A small image captioner, trained from scratch.
Model: 2.38M parameters, 64-pixel images, encoder norm batchnorm, encoder activation relu, encoder depths [3, 3, 3].
Training: soap at rate 0.0015, 6800 steps, batches of 64.
Data: 203450 training examples, 2.1 epochs.
Rows from block 3 of the image encoder, named by matrix and row number. Each number is 500 + 40 x the weight over its row's rms, rounded and kept within 0 to 999. All counts start at 0. Numbers have three digits each. After the name is the row's rms in percent of the matrix's.
# conv: pointwise conv (encoder.blocks.3.conv.weight, 160x80x1x1), inputs 0-79
conv.0 099:541499461519514568493442492538456551447477446498494525488468470474520466498475402474499474454567507484489538589447581536474562501492399544475532531447503588549495528516478480530489512543507473438490485491482525432535490523538524485560561537
conv.1 101:457477524514507545541483445475539519533537446510474460516505517518554478468491481416543452459490446500480487517457544548464453594496515473511535460566503421460556433462496505472500503491526464431480510524493490565399430567544509529465474565
conv.2 097:555567531539518463527511507477450472481481496474444439476478525525483456496444545476566416524459532530430483498485508481556503495507514529437515517546425449550473449507492611548402557486476515501520474477541451543459501511476462532471508429
conv.3 099:511532435445486486471543513464430537418427484440435518519515515483483512476521461486513475477439572471544483430527578463481498430547487558568520498457564508510438485562526495530512512510451488479535483582457451497485531478490514506554447454
conv.4 103:540513482484470490535504586456527554439491469468527477573518550535526566456477501545543459513590440499450482509447497536448454500504507542520539470510480505463453478485514490462534536577525476552476491483408515490562580565450526500513541566
conv.5 091:465493505423507459493505513463508468536518455518512489398499511515495548502521482468394496454552518546491453489500468498415508453542477562525507535550555513490505479524531542519533472477546477457430479494460562655494507550482538496507471528
conv.6 097:505496547562447516476505423489460482443448501494559494483458525556531495551509500510450515484454604471559539510416490496497465494533540553507507446478478474520494503506500476534489590467519512500550509487492494476531667489512495460511485566
conv.7 102:523558493460462500485509453475502478520526533491508475515515519543439453569523449573509512488588497468448427475510476526452458548575469530515501557459465554507435530486474431525580501505493466473546521502525498613554489496570561501486540532
conv.8 096:502511422472473512527521567458550535508440545490461496506532512483573464449501533522484508523585508605480420497451519546535486513488509504533506577517496484452562489460590573538436531512522470464540513553525515494523563451466478496507453453
conv.9 103:474597525454495486437509532456537525535498495519536467470513462460473568479459446537491391490482491480482465512599411491491459567497575471535567488440502522480474542469548506471521500480465448506474542499456567481497457557534520544514536498
conv.10 111:454554601527451489480579512528536517561538439465479521542504434486510496499539563488494592523531528510502513467477454478497494483477485535494508516485468488542497495491476508491529614523473467424487547524517631458517487565540553532499486470
conv.11 110:527469546429451462468411470477478504512486472446441524426499478530469493496574494554497486468463532495457490513479542546560533548457515536471566520550475428470474573433507483498528605485462471503473545488512485431502532486516456556466511563
conv.12 096:531509546504478511533491466494467596504466572496491593523492481546524578464435447460442467465542520487531454528481488498523453503529512411567541510484554505490610557469448583516502465493451502466522486423512503516473486477543530487513524506
conv.13 106:558494588478493487569469558553514522463479519490500516557514496527511462466497489515513424539512451428585544467501470438512496555495475500505489551563480465518501502562528549499545466453521502472457451480634532568542464539460533491504461490
conv.14 100:452435530504503462542490484457513524509521455527524510507463477534490470489441513454495551482531474557449452503440538493449540530500421528476521531496490471462575475542568487493503466563601423477501527532495555560454494512574570573491449550
conv.15 093:480504461523510557483541478508470426490445470505530482472529459460529453518511512488546527458520484448424541542479518551451455545390483497511521479502468538526495443532526478499498503472503487498494488466676532568420477510459472494520467475
conv.16 100:475491495457533502539416490408523498505477540474523486522471520512501444470465544437447490545464522476505549486404532525533465552435518553533499536546530489456484496503509480467451542485467550551517552468633497494474473516555549441459456470
conv.17 110:472443486448576530515530543499458374476502557497517486425537495504469439497496558459519535509528530453510517507450536450477434494522549512464512482512527499466478458412615539543507508494510484508534500498581511517600503541507520492472522506
conv.18 108:517515453544495509481468524393521478429483467535502516555487516576496527498491514475480483455513489505583489535474452452582521409507474426486523486521545441493516541523546525498535455456484414519463557488569461554489449564463506468538508546
conv.19 102:495479526507478518521543594487559527488546440526515543504471512501521509505543488566430518428534455495468513500637545508518473495487517468419477520584489427483512520498534516467474464498455554473504390510492556502511469503468550442498502465
conv.20 092:501496500559522468510454453543515502507517551505488553522475460511564518488463464470497414505449580499559417436519544498478473472488549453480473490526520505533476468495509451519467479507647463581490555492506496608449537488489527512491492472
conv.21 096:436490470545513492482537531505497464492430464435528464548536457536432461508474479457475484528486425470472491439430481432460512554486520476500548548525533547459478464518497552524482458529512448549493490497507452548500439439514531558533495366
conv.22 102:481483471543548530529473505556540493489511516543468531451473511457492530444464468456519592512543460465464521537448518512534481454560514510533472497436455440523477567565473486523456523483527498417506416517491532379547486496502539423512472553
conv.23 105:519494505465465429526510474498458542538491449484492535540481478484500486477512543518538457545557469476511484485494438519568556480506547523510418462560528493497459542529517387448543537427438492481497420464531471529505536587517547445460444449
conv.24 098:526543517472541541515467469546512488556481483487562464533493510502560531400493454421466473498436437515514486527473529489515490410479507496516509466530456515475537498532473513505450535536541573421528495495590527507503547452491480516619465565
conv.25 082:454488582581444440568508445421520536488499515616472496504482474546545493499471466529523512509492495526489471550473485444485492480483509460505501531566448493539560451626514459507471495487510548499516499519499525469496561529434487536450443487
conv.26 106:539465500492493532544501509450509536507438584454542502522532513525457543472425488489535530519557406539521450465524576522461471539479461476492511470521444528462496524506520460516458525618537593510439519502506575502469454479487509523559442505
conv.27 092:492438478437433528522429435528571527468569526521482462570498459494478566480412493534513482499486494496529522515529508455512560540482485510453562472534490495503549507473545499500517552493490397508599509478412487461463469520546514524513563469
conv.28 107:479496474493509490481521460544494443511492480616551474503444499522510428486463488441468421467484505499450497539393421446505488455499523506540483522517463575529491508486484554567518441492483480555525476475445516598444504557501516557481483502
conv.30 097:514531525433480493516499472525440500600555544553421462474551513494512548542489515450499466500534566547502509480463538470504495475506495541512503484417550567470556397473423555515464500564491528496520520438563524500480478527464468513544515433
conv.31 096:517488510559564481484468443569512500508467539484464555484473507643506541504486493462486490500439463505452510457465543457504461494501458537484580467570537571507451523501519526529566530505535504507486519482496549448467542433485470411425521489
conv.32 111:552523477454505508564522508475481548495496513497537460522515486520453452518526518449508502489520489541433512443417588528421495484497531486495425504565501516514492495475504464389541483471448504511498484579479529591570613520547486497521519499
conv.33 104:524491528468464514549479548504458403479540547494490464392475465499526525456545527542528536530528466530518488485436503479563480493532553513533632482464552469505531533471488554497549539461563513490518493460467541477524527440525479454469461577
conv.34 095:496459529455478521502442460486513519507529496505465550478503476525549572498502484553391455464448493515497512542431582615465529459490450467483417474402466506519537469486483464501483441506499482507506509450499570481468487571475485445519458505
conv.35 097:531560503449523521545486487517507530463546481465542601567506417451450486516552553503464565517452480462514517558496517510499531436454513482475567501475529455478429455494490416467558478522507528472513570483587502483427516503540504499520558479
conv.36 096:535472455502532571466539612507480494454439538542444492501470496510556473516499489503583573506518481458526452484452509524495563489536564500573531459420547429489463540543510493487497415472430474491550522465501518482522517486511455514543531445
conv.37 095:508549559471458479533482463507498473434533469499523566453512524467435509607562573505484511502484463472505497500467596526491473553497419453502531469444477449457531498529458543516457511503531411514571444499536540485469468531566507516537544508
conv.38 103:531573472480439464546508500503459552472529503508563539484541504449533460484534484526529434490544552531463540485441534528629477516485500522471486450513457487536505514490490426486464540437523486459528531416483473432454473480462477502594539456
conv.39 097:453494529583463472487524502531475531515536473489523505503570467501556554566520518489484460494448481436486548479527439441480501459498523498514460460485518514536458547523472460495497496518496510558350576571508464564513587512526517518452507442
conv.40 100:434511501537478507524554555535459483459480506495520572587478506604557491491550466470495462446484467461471488498500503484533474525432527603425489493495458533449504529524425503494471513451527505466512566509545503425495435482516496469522581461
conv.42 103:425524451457479439526540491505490547482497509436531511498478562561453510502562499475514512526553557460526502498513556419499520475513496461493458541480535427476614523523568516450522492506464541523549567490508456585512438445529520440495535476
conv.43 110:419547508441438519455482512490501436525508511489491471450539552485501438524522510547496454510505491506489499553435387407555513490483492442513486487485518513507537485453488416420497526539507518471478483458431458422529564532521478515431487460
conv.44 105:416491489510476561515497562500460468469461513447390449514584528489549495466462485458484458523546476524479506522511460516510556535476480480475498430520436478504530498479497482643547524478536483500476573540496485489438574522523527539491498459
conv.45 108:527479526531576454461517562480513553527414425508549507465492470487485472520515517528544524544439526493521515532477511497448579522452524538450540535503494498528476528463457467461547552541475524523500465495493490578471586400549499601488479534
conv.46 111:427493448529420602513424429478553541540514489438544506404560476499522500470497514451500486511598516487485542506533543515439505563541456458511474522497497480463466455461449444459469566464518558510482501514503490521476481499532526479458493474
conv.47 097:483519495460500503543442487555467495497468568462502502512481492449492466521512493493463453509553448469512456568428527444465466488533520536462559453529442510390494457451510481526513550474438465518491551453483520439500509507443598537592531459
conv.48 108:458536487525509523460518491495526456576437534481442453456478509498556509539519418453492484519441492467480477472448505488480517516452473502484516562499459492501565615516462419457471545521530417493476452597479549513486468555493460529474468554
conv.49 100:475568465539578525425481480446506482548486467471476501475507471472432480457489448448481479427457559514452495497579490535513517543451519448520491504509483533492535524564524504472440579497553543513484466453464465616446478446489535488455479528
conv.50 095:482538509503471511522518552469483516486540496476498442451484441495487487459539562468450505502573436535466548469469505623528477487520459459473536460434562478485454536565534507450485529565556541472538465515479513467417538586486482457473475453
conv.51 094:500519511621486516554440469462559462448514480563520462494478467483542494491533513510469478557535533505548506485490489481474478486500507488489538441500467583514491623456548512449443539454521494531519582543483520590463522475515554542493559518
conv.52 091:484514493476504458529460470468517476487505444531492503525518484465506464551504461452485457575482453491490477475442475468522425443534486417477582446515507577461540431523546503467495490467562542437566480576465497599452529519501561491488556512
conv.53 107:514479487543552470480497428521404480497504486512487516461502493463449471565445491453469538578480408488482502482456423536441484414489475496484544549481561442438549522470514462434501512470590509518520542526483461543509512517521486578494477474
conv.54 086:529451467566558540489554518494419514407492441474473453515497487532428445483470482445518427498497490443571545525498533493541528543450511553494475555628471519505474482469541562541510532452469483503530498478450501515475495525511512529511470438
conv.55 103:494580471469398526503507537451469510542488478492521489551533497517528480482484575478512518436436501452454469507507452445526552443460418528466497491479469541437493397510482500537490496490487549565556499562563512466468551489474429541536536491
conv.56 096:480494523437476435536424530489507542518452529511556523415498475447519524475536516447525523502498548565469455519492508506416461468505517505529477499481439445462452597486507453450471514535537517488524532564439558542582468530513483455448555538
conv.58 105:392458460599566462539503466542504542498519513485510468441492463501415460477498513534466496443546505538466469592465476521482457586512479497484526499493484533550443503436548542488470460551436515522509476466492422464517495527514496575506514500
conv.59 100:550494516537432516500450495496506625497517467423487536502535557500517525542462546500455504531456542501485486470567525518546495455478507427496447394417427459431502504534551480473457533494488515481467450527455549496497484473532464474463517456
conv.60 110:510525542445459460504540453472498473509503509468550540429457578447484513448508469465444494554514576521414504469444521493479409552544557490451483519501557542473494469462455448497458518498538518521469493545567447461470439474530581528491486474
conv.61 111:490499462497477521548551559447373494507467511553499481469476449483531538600464474518541486398465541542510456507563548512543540544510540537513551517576504480486496474546496541469460516462519511533530490480550476518553538502502540418528490551
conv.62 097:401530532489520490489502503480516458451513501576515563454490536474502473428500517492495448477470489517486394399521477402478425442464508547474539535446517433452419456466526499536537441528532517535481505511495492503492535489541555486495502505
conv.63 101:478497482517548575464524591515481465460527529603546502533480466555541499474547473567435448479474484524462494535475514499522479523487495542451531491453494465430463424472481481551453451484503537459489555623479545527453500503495464468506547521
conv.64 101:480469543549495510487475466573465523497427467464499498480448474615487470478527569547446461498487555505576522481512488537544463471450517494469477456520472459507430517466522507458540557448487558579554546481510492437523502429533486497478420532
conv.65 102:527488505578458594460441508458493471503463528480438550465495467609555486525478592492451550516478575505495545501461496468451481405464549503515490427482493513512456502450505487513520525491441536519553513516468552550475493450488482443463494511
conv.66 111:422509534534447482494528500482526486445500493440571517522496512447471579477541476554482463445493457492548458409457570457568551584484443551502475517470481506462534555469442508468513535445531476486455481507513521543509506519537461412518544480
conv.68 084:509505522464569491506562507456524478537469494498505467502509545492508433501537520537466544529480483461487433527541547526591486454445492505462473512420497438483399435492544484582452439494478467453544549465515483381503491466483500458526496474
conv.69 099:486437496511501453495494478460493495458508497527564548455512491579482515507480486478483475454453520511528510496427481553510489590502360472508424510507462521569551498504457604522488445488485480474565524485518520572515534523514512519440560452
conv.70 103:528521470472425524487563483529534601537436553480498468548475498492569515495533456551489507497520538477539516490466526495458461565468530502531575524549498435469500483439511512419458546506530475440461463468478468545490576405491531461539464479
conv.71 103:508514494522476511487526539448471471487586555565559490490534462506493543513481441520430474524485485470447470506523537454459508462520528443505503479446450402500477569458486438461501448548482456520428467472480580495480527530453581484483589518
conv.72 101:492546550609442476513446553486508468475477532476446564445532539549476485578498596463545537512541563538482520481547500571507509529473517499552495469474438545534473466522491506473455511471529475477477534490493545458528432519496482496514460605
conv.73 094:567501479506529538466456550537499474536470485528591507477483524545517505500543518477538505478489503481545517489469436489522474487433522483548470615496442481479523462471509536489527558454468476519429503545521578560459547516455524431497622540
conv.75 097:452530525443468517517469495550525442495439448499425507522435485508555485492477502535502508429553557489506520506485591476505488472517520555499492464468521499503603529468492474546470424523554516487544522572492509509491589446501410459528465431
conv.76 086:504505556535505442526539487529551456504566500490501524518523466472479489540498494579492470526491552554431478590583392525484476463480577474479515455398498532516486497489511532508535496511503541532544498527464572512534528447501443485464460584
conv.77 090:461513488540441480521480427506524493520470482416447520500548552541535467538480551525485460494451614509431568507510471590551567486508547548500462517439485518547521513449458476472512566490500598449528502509482480466490487481494548483480459474
conv.78 103:508453434482406521476524555547510554497491546517477409521529521450482482533453531511542483497492540552503549531607497473448477514501552536475499576415494478467481503428517524506538444506503459498518481450418479484487445449468497446456479460
conv.79 089:493520448499485529523401537476535519485505521461526502521499482478547513578478496489454459523552420535546465499444508494501538524526534537455456504596438525466477568475555493472545517478564444488415508566513490466530429510527452431563480494
conv.80 102:494558496500644490499486500476541412516474469514514463477476451507498455476475520445485407461482466515529453460464488466508497487487454423481503480500452439439509530512467449540575481449505544475484436517464507510540489595522500480452561491
conv.81 100:500464521553539517536446443489548553422468517424450435492521505528502454504525556539457487483568478526513454445501528524514547550579473504539456509461482410497508445497546435515486502486503547517484554584491483444558513426507495486535465549
conv.82 092:590467495429525512496485537498516431463473473460429547587514540452518503511491535495490515441496545501459487519518478549501505394533491557472502482522518493447538482426461487424522500547452468467558539550509492470515525509472498519538616547
conv.84 097:550539521529465559491458530567496492538594460452522460486554498453551568547486451433463502465545528532485542498512568467480495583548471473516505502521470450451497477536494507512491479537556499553477490603532479522584479503532477478549531567
conv.86 099:505507496475503553570528584485500542478473503495515479443489502517417473542577508506528454501516500513517458468527466504526508508515528445505486486466439514525519533438661392545533518482522508569531525511452497546511510531451468517513453565
conv.87 101:479479448465424423498495568563497467473457517434521561470495489505470512454500513502512509537474499468448545502485466517546510538538454528523534546477477524476444607485481444524533451508431503475469511475531511525392587532580545544502499522
conv.88 106:439555581529480509440518471517437477502481514458458492516531472506526542552528547546499420481512502479458498568519503464495519503506527466496434565499410465443559458478481468498520542486546548506481532481504441582562580536557486569556492499
conv.89 103:461518458476446460506407470500461528482500531462485494498484489431596459475485494511488468384475523519492515455544519542494488507465530478482487433564529461494542495594553526581506570505462447493511451554449492463409500505494476504544488513
conv.90 108:499452469510471535524493416495524525453517519568431518497519472430509430491491491556481490504508514551543498424454552498478501512532509479512521446478485463526554426530437555489632435499496501483522516549510426469596502528454527491483533491
conv.91 104:559424522500461486514488483510584512472468464518440502467510499531553558503442513485463510487508522492563515520546470496511454514468469556552465595388478573555522408496450450470452501512490522554515507546522528516444512453513542459549529475
conv.92 102:550506498660512496485395453504459539521498491442540489519457461510501508465492499450536506533509495509486419535552528571425471470547492495483500543486443540484508552507485433463480474505526471523405533522482544524517516493507529562450499492
conv.93 107:493456551487497480531416488516435495514518490432478489472491523497493446519470517520501454529537614506514517545606483539494502505434442462461456484502459527487509570555475467586469501557534479436419551545418479525494489541477500514491532511
conv.94 112:478514545528501508466433460361528447463472471485472505512542516537490556457488511448531510506498480571467528471475528482532467544505491461552491431526489428489515451582453488532521519498465527490459440512589523545488555537553522543555440478
conv.95 097:487481488474464456495464553512482489419495465431519461522485465454546513537537511493453500530490402521500523436475510439544485413493513557527505467537513576501461468512460469501491509528405426541506464519467472486437466502458521458400568521
conv.96 096:478473453455559461507556506475496474511504476542463463537582524483431554550580475440567539453535531477487517500537510466483460484493501473530483546477491525546601528417524523475541535562421477498526496488540456551501479473525489543480578560
conv.97 094:481477447498477439511432414485551577491484543448488472505504515494513421514515495460514470534482433454495389497545559529483509509549437494517478485534484499488575459560450464500501506504502482592414491499476502509503475506437528527417456518
conv.98 095:507528582484554490481464420489505486466456450516446504448518489485435558435508485511467523566530500473559484542432503492515546592530531529486549481516488540482475578460522600529528478496480460529560488475579521570525548485511500512467518557
conv.99 100:553479456513506578490540507507494449464485484515530542503477470509497449524487470493498484490539523448450571462466530513494476468537441517518519468483505524526519563446381560484455547568445494456515522552494434601564411510486480526464552532
conv.100 093:488520437457485553494494441466517450506604509530489530443518496515477533513432549482413467520501567417510537481517516479506512417513506504546513569555488539491530459456588475531521513511470503551531420477519492529478498566538502412535525504
conv.101 100:494512478461496451533421492512532482430464569452410493481537500576520497447497489512481423492549523465506468445500547475432468506465558549500472511497537549478525546517551451517521505519541555474610474505578511480517473497501533412513456531
conv.103 098:497501525500514500451524528509438555518487524477444510460511505563446438501556474467461495544591480542511565561442566528546519529445491468449550487501430464458543500519477577509578514479499460526482524451617510483488521543485493469563486505
conv.105 095:546468490474463543500510453540599483480502485433459498475560497523469467500441552535523478541507502514466437527598564536512509468494493481458502442428506489564449602490474487540516529494487543463469534578473499446556534571474452496490489465
conv.106 104:484520413511440539493503464489515521417463524511484496489480552514424510528565468559477503459436508518472537402499565503463537474519447427543513475545510502542485524542485510491475499575518522476490529566493528443538452491426499500533405563
conv.107 104:525449465537483424476495453514545587485529553505495536503531535493546578472421525468542522505489539482449534485488508425485544582448422526478471531519465479503500480475520509479494480484431453470469451489580528442479447490479494436484552418
conv.108 107:535572492567541494497532466542535504523519547510503445497529548487522530523526479464461475519604559499489479524497496518536413507540500521569507515511557567487554568570473528444569492521526481529463544418537504439455499447565560472487508467
conv.109 088:495517501453496550554471549475586430545498522547536496478488480459452584478453493534533498539501500439496446463531540558467519476488541496484515483489403532569500450437500516490522511461512473543434498426434483515452518580538526427451488502
conv.111 105:552500524470514497526502436492510539483515554493572479503463520518486500510472477423437505471495510485494470467442471520510551546446593469470508484631553521483556472532575474517534507517496438475468568582477478488455568459535513488443479447
conv.112 106:502503455506459450519524485447557515559487463460577433546529494520478551573566491482599539467453439470507515481494500526485472484462484578534468488545533474455521441516472490440454447485523547542536542526539548495514499477433532445512448431
conv.113 108:438589477451530521580455474481504553482494558484569484490521533503468440456433509532468490425514460547445521519482446491471480536405555454529567491492523448537476509508499442503468514447529497445543503508544430579478477495530479488510544527
conv.114 091:462554458480484470504460460417472579515533551427475575468475483484502533488548511611506512500493490547527479439492509471512544563483495477512583459455483530448570461456444549511474482491428518516555512534569476475521485496546562477482517473
conv.115 095:514482522428476442486492562519468458501632459585548503486510489505491510412516491519534522456447540534551482475476589424519520514478416523481531557462522504529491454545519516550492509474481528501458579460452525473532484486498533484531447518
conv.116 115:486520498520555536476528473610504477551495517521479547559458547531513537475452511480507441530483458441481424570475475469473488512425512512531456525524429468565551516511491535498453510510499470530553491483542514568561580523533478446430563541
conv.117 092:447476402502503487492422456485490477468530476484473534521506454458465488516553482439508514421519470475478475426447502508514411499490452445538536519524459516534528554514494459472513514492564441425422452529474527495476473555509452414532466557
conv.119 106:509539403592513475479548427474513537480494475431452475468546523524545534513554578461499518519480417505482476557441493481466474572509480478520574587515535541482443529495492507559514478493524474439493455471513530436517495489521496494485464576
conv.121 098:525484528421442536522568511474474561480522480452604514492455543570399414492449449490516509492514493539459491498529499448476531540492543507516490563518482511488542619491540494484522578484566464459497522482501502552526490482551488476475484513
conv.122 097:458530447447470479480535498507470503525464490411485478443572576512464588520557505477494486494492449519468499455455482465432449442514493515468491527466480500454497456448500590472438405562516477415530476499444466466468528519490523476485536532
conv.124 092:473464580491505555497476424496566457473489516467513466475493474481531511502531478515486511460484447423481544532475415473515496551493555564559505499485460521448531386508538456482529487517494495475531536495551458534447509545457544568462610494
conv.125 092:464550530480475473521542469497548506526536460603557517493566415566458494500580552612524504466488573524493482516611492463459545483469488554504520490488498453498476495527513500503472467468470503560556468513529528466433490527495482476495559491
conv.126 102:528468521554552504525531415466517394507521466499576483444479509476496510457527486500517515540500497437442492462515504496479503431498475500537529511509455442464491544460476491475448423512544500477483531519505576483498535447543457533624467408
conv.127 099:455482474470466482505577505533479469509435545467507482587477547484471459498457458459489452553404455478535457499462427507493491496545502524456439480452597522516448537520505484518457488553527480500489520546459440476475558563474490511432433454
conv.128 089:506467529485499517480544449546561529624497518487494475477532511496517565524527493431488545523464604496511442498488497523466514475549512476536515579436473453510558453509495438490477513472512539487418486569466547442474444466532545546452471540
conv.129 106:509445502597523464538560510525559445495480514565555500475515530477564496467529470461528542574492490524499460509502448457463516483516597505518472507413547484515557568513490550469459487495466486482528528521477443586452488517516567545548553456
conv.131 093:451460558475477604476493578463501550495493466487522554543526454498498537530486538503480458467534494412492486585543527524502498469462506557527475503503456551478492550449447536534480424443544479487489564428460508556508499526441428479451495533
conv.132 100:462502431519556510522521509556465449541455535446500572516462504491529446535416512456505417464461524522513569479435492515531496450485499526465503459517508577552577550548471449526489514527522436517453516509459561504452482497536556539546565476
conv.133 101:473519501443474468516528450451424456454536504483469490444568485469422479513512506477544431526493543459411480519513459547511534456505580475547470440506465402536431504542537502498496498467469468526476553467478431472512493515553467515511582526
conv.134 105:485487488489495472542514431525581486500498467515499449556488530456456501517490552474494560523525506457511505483471456488513496482501443505498462469491485425512493556532530556450507443527531502595461397581478514429435463578494404549473490463
conv.135 105:435483501578532493478461463519483447586457477522466498472498469402485476477528480558519534558520483509449519476471470494516520490529495519514567629501435483454448493492435523532554472487493465464449486486398514437536550501542498510525469516
conv.136 091:445466540497476493529494557479510484503436495441512567472496546419509468476490554531447535479452492486494523534470492551494518470493521549539531524537468498495476454464441409515515562495503540503447538499586463404539449474448435435434555501
conv.137 106:490487466449415509508534557461490501480529486504413472446483480513589499473485513503443502460520457420520470459489485453564491495561496514469585399543495558470436522508518494514567506555430515529507517547495554530427523496527460482497536459
conv.138 102:513493499514548501529493542534506469566440471496456428485458440470478457452542516505543461556567490516505468447550546442481527573469567467443550438461542499499458546482573454527443556508466455572534517492503491467494473460556486570465489527
conv.140 096:475462483568482474519484491462492437476470451495520505574495539515492422481476460541517513488467466493471624444498553431512523582502483466428534543530458455471489488462529565531536586514507512466517546513546496477583495515488465440500482563
conv.141 097:484511556522563468466512618467458471502503492500424534530553539457442493479460499541514484499469488431563464566515557462475556490467417467476493478487492466521482415455481562522485493449429550492467520499533510494477526529496545488538511407
conv.142 111:451531465435464492451443487459506475501534491524433546422518498481493584525537488497410467533449509548494469532512583503521452533521458554467538455466490488582489479479485528551540485487456481456535519515547547442429429528470536441463480509
conv.143 104:553519524420520463553519519468418548479470422580476489475526510432419507540527562521484482532455472489522482518557452516534524436499505542531511437487432509500543452454482518479540541497480577457525547485536445435545533486546476514542494537
conv.145 112:499521502528542478555519531500445515490581502539487536436518560494461468408538509490513449487513499605501451513585485487463565503565508516481492568488511422466501536433458477515539482618485517483504476550516517485521490523463443474528543461
conv.146 099:487459539492482510541521401465500478508512446498562534475431457495552516510452520465485542504455516505432512499466452414492446578550493499501477488455499486521550426555479545486468409545432519474491474493477515547465537597503514516569462524
conv.147 085:502493417564498470446529467535498489513475498530513535455518530503483481472511581494493424518544499470535472509550476533504506540543512496483515411530514543540564444521539543474603524546486484521447519540524497596517587533484494554513599471
conv.148 105:537510510407483463423566513499508527490482486543415492464546474554485485457551530474510493458507534489571523536460502455554520498479519453507499441513510414611461522502508411539503496525441549481562533484518445525503512474469484474412485498
conv.149 088:561538578462522540456465585533474536526499581458521550504501467472430519532562515472584577448516509500494552471479538542495548587511480554475472489525537437463523478528468487476443464502528532555468456535481508558534459503499470510459547471
conv.150 106:497509575497568429466519528516504467465469482556532548467503550487470520550458516489447527448471462478473462460442472470466525445568479429501533538512495543534486478572482566492416499491489479460511562492555526470558408449429474471457477498
conv.151 089:534459500543513531487544517446546499485456537537517511528511531514474495507488479465474539509580399497481497560520519445484431551536466505472486484537532569451571465529473468443442423548496486530490585435563521562484532518550474455512468570
conv.152 102:541459468501428474495583509502520545513505485516522517544435559497510518521537456476456528528513509456494511483491528457459543477544437505520488513547536443472515463439464513422409457441517471489491461561574540524502583522445514406543524447
conv.153 094:504426581540508449501487442524547473463598500520588515454543503475478585486476490467509505480502579572545494418521471510472536498515505436498482509573502442508561484533563500497531428484435511475498528449526494502454486545450517517526525495
conv.154 109:512437508473438552510452476536553507528570469441478480467497538482500453564496527483440521511650475503489511490497453471564537558474465474494452523498498411497575491468490520508482578497556484454465522532498558513532482499507541509517444443
conv.155 093:539491451478509527532554479488524505493591587587506477466468547532491494500487498450572504527634517474490539498483520457481464528518431468482514500458468488470500556460473479500490452572499479430498525465480465511512529538592469520545582504
conv.156 088:467479439480494467519476455507557559502524540576444494470466486445484545471568488539462495497460523459479419511516464550425544540443439513547561567458522446509572471478417526525431489513506498473499531505469452489481436526472537534438481504
conv.157 109:490507545420539510498511498565523541498512546555567440476417542501505511518515458480475454484471466516443473537566542412561511563421502534477471538512483525491475544454499480469499529447558514476594515476573497496568520492430508496447504524