config = dict(
    model='image captioner',
    encoder_arch='mobilenet_v1',
    decoder_qk_norm=False,
    precondition_frequency=25,
    warmup_steps=340,
)
Rows from block 5 of the image encoder of a small image captioner, named by matrix and row number. Each number is 500 + 25 x the weight over its row's rms, rounded and kept within 0 to 999. All counts start at 0. Numbers have three digits each.
Before each channel's rows are labels from the 100 images, of 14976, where the channel reaches its highest value: "strongest on" is what is common among them. Only what is clearly more common there than usual is listed. The data: regions of photos with short descriptions (Visual Genome). In brackets: how many of the 100.
# conv: pointwise conv (encoder.blocks.5.conv.weight, 160x160x1x1), inputs 0-53

strongest on: text has "red" (25)
conv.60:504474512473538502515487513547482512530477518521496499523503506484548475505532530446497515529518496510543462515508521504510470493508560513527545504495539448570519

strongest on: text has "man" (29)
conv.28:505493511520494498500511538491512508477487494512472509473506487473466527528492536522498473589486493508523515521499468509476488499466502472480522481481478526495540

strongest on: text has "blue" (30); text has "man" (25)
conv.59:470511503548523481490513518480494468497503508494498479511495512533479498489486501515509494493473501473549503499518489446521512476460493453472508520477522509494486

strongest on: text has "red" (25)
conv.103:495538480500506503497479471460492484486498489504486498465488484486513492512506473476474478481497519527574544468502468498488529482489496512512504456500517517433510

strongest on: text has "sign" (36)
conv.114:456500474457493468539529534493485504482533524413471503521505502546459478472469490526478477503515496491501499491502523555467477502495486478561519523440488522487495

strongest on: text has "man" (29); text has "wearing" (26)
conv.123:471524506504459483492503574555500526516484530473473514510462479561515479531499505505565487499499526496498466506517472494491518485473506480485497528493507520469458

strongest on: text has "sign" (27)
conv.49:490505517518472496498499467466506494496504483493522475508507482471483532508507480513546474459480496509511518448532526519435482487480499493518530443469447493448491

strongest on: text has "man" (37)
conv.30:520472537513497496509487481518518502464512495475510504506510518427518537521478554514455510514520516511484509528510459497471506476481583473469525533529522516526489

strongest on: text has "man" (30)
conv.131:444489517499464471489546522491491487492475555559474528456525533519527496516512451488524463512512534473521518495495499476463486529484514506512461479482489486485492

strongest on: text has "man" (27)
conv.16:456472513492465513491496533545518493493513526488480505514491530541542492495512564498493509448493488504470497507526450500536554452496515509521465508449485466496479

strongest on: text has "man" (31)
conv.155:491498459504480500506494542533475497466513481541524531545542487540509479497466469524483499497506474522480489546479504447499511458504569487507462489497511516521522

strongest on: text has "blue" (26)
conv.92:525516506476523474544501527454507497497524547497486489492487526499447551489475471502524515481490498503478535486538510504459510477527498533478471509531483493505454

strongest on: text has "red" (25)
conv.133:512500518467486516500532484532527469475511512522518500490531518485517484505509512489473533491529495472449535581462489524479517446452490490494502466493491488508532

strongest on: text has "red" (27)
conv.62:461498517498462523458510496516476459491532521530528463478476541480483520516483466518528511508517519481468498527485531474521481534511478503491520466462520469502520

strongest on: text has "red" (26)
conv.157:500471507501510509514481510512446454491526520490482507501468469472481490490475478511492514489488456502517525530538511505510496495490502512552471488464552485471570

strongest on: text has "man" (28)
conv.35:475490500534498501504469507494553420524477489477513480529473509482517463469487524491499492515484509529550500501483498477493511468513522548503490552481496483506508

strongest on: text has "red" (27)
conv.107:481524455492483491501521493475477489525550494481516525508504485473534485473499516511506528546474497505485458561504502474433500500479497488556494493519511534502509

strongest on: text has "sign" (46); text has "red" (39)
conv.36:468488474496477509514479504518500485479513470471500495523441486491522516531466505505517484517503467482530465494532500495503502541458494484535514524458536560488486

strongest on: text has "blue" (30)
conv.109:496502508481497520498519513484499468486505473523487513496511512485513499470459460498456530528529472467542466486491467453510528497505518511494497520551481536497534

strongest on: text has "man" (27)
conv.55:495499511502485454471500487478520497469534523502540515539520479509477497495466523512494497481456520481507499491509503477487460472480466502484477485486436505493484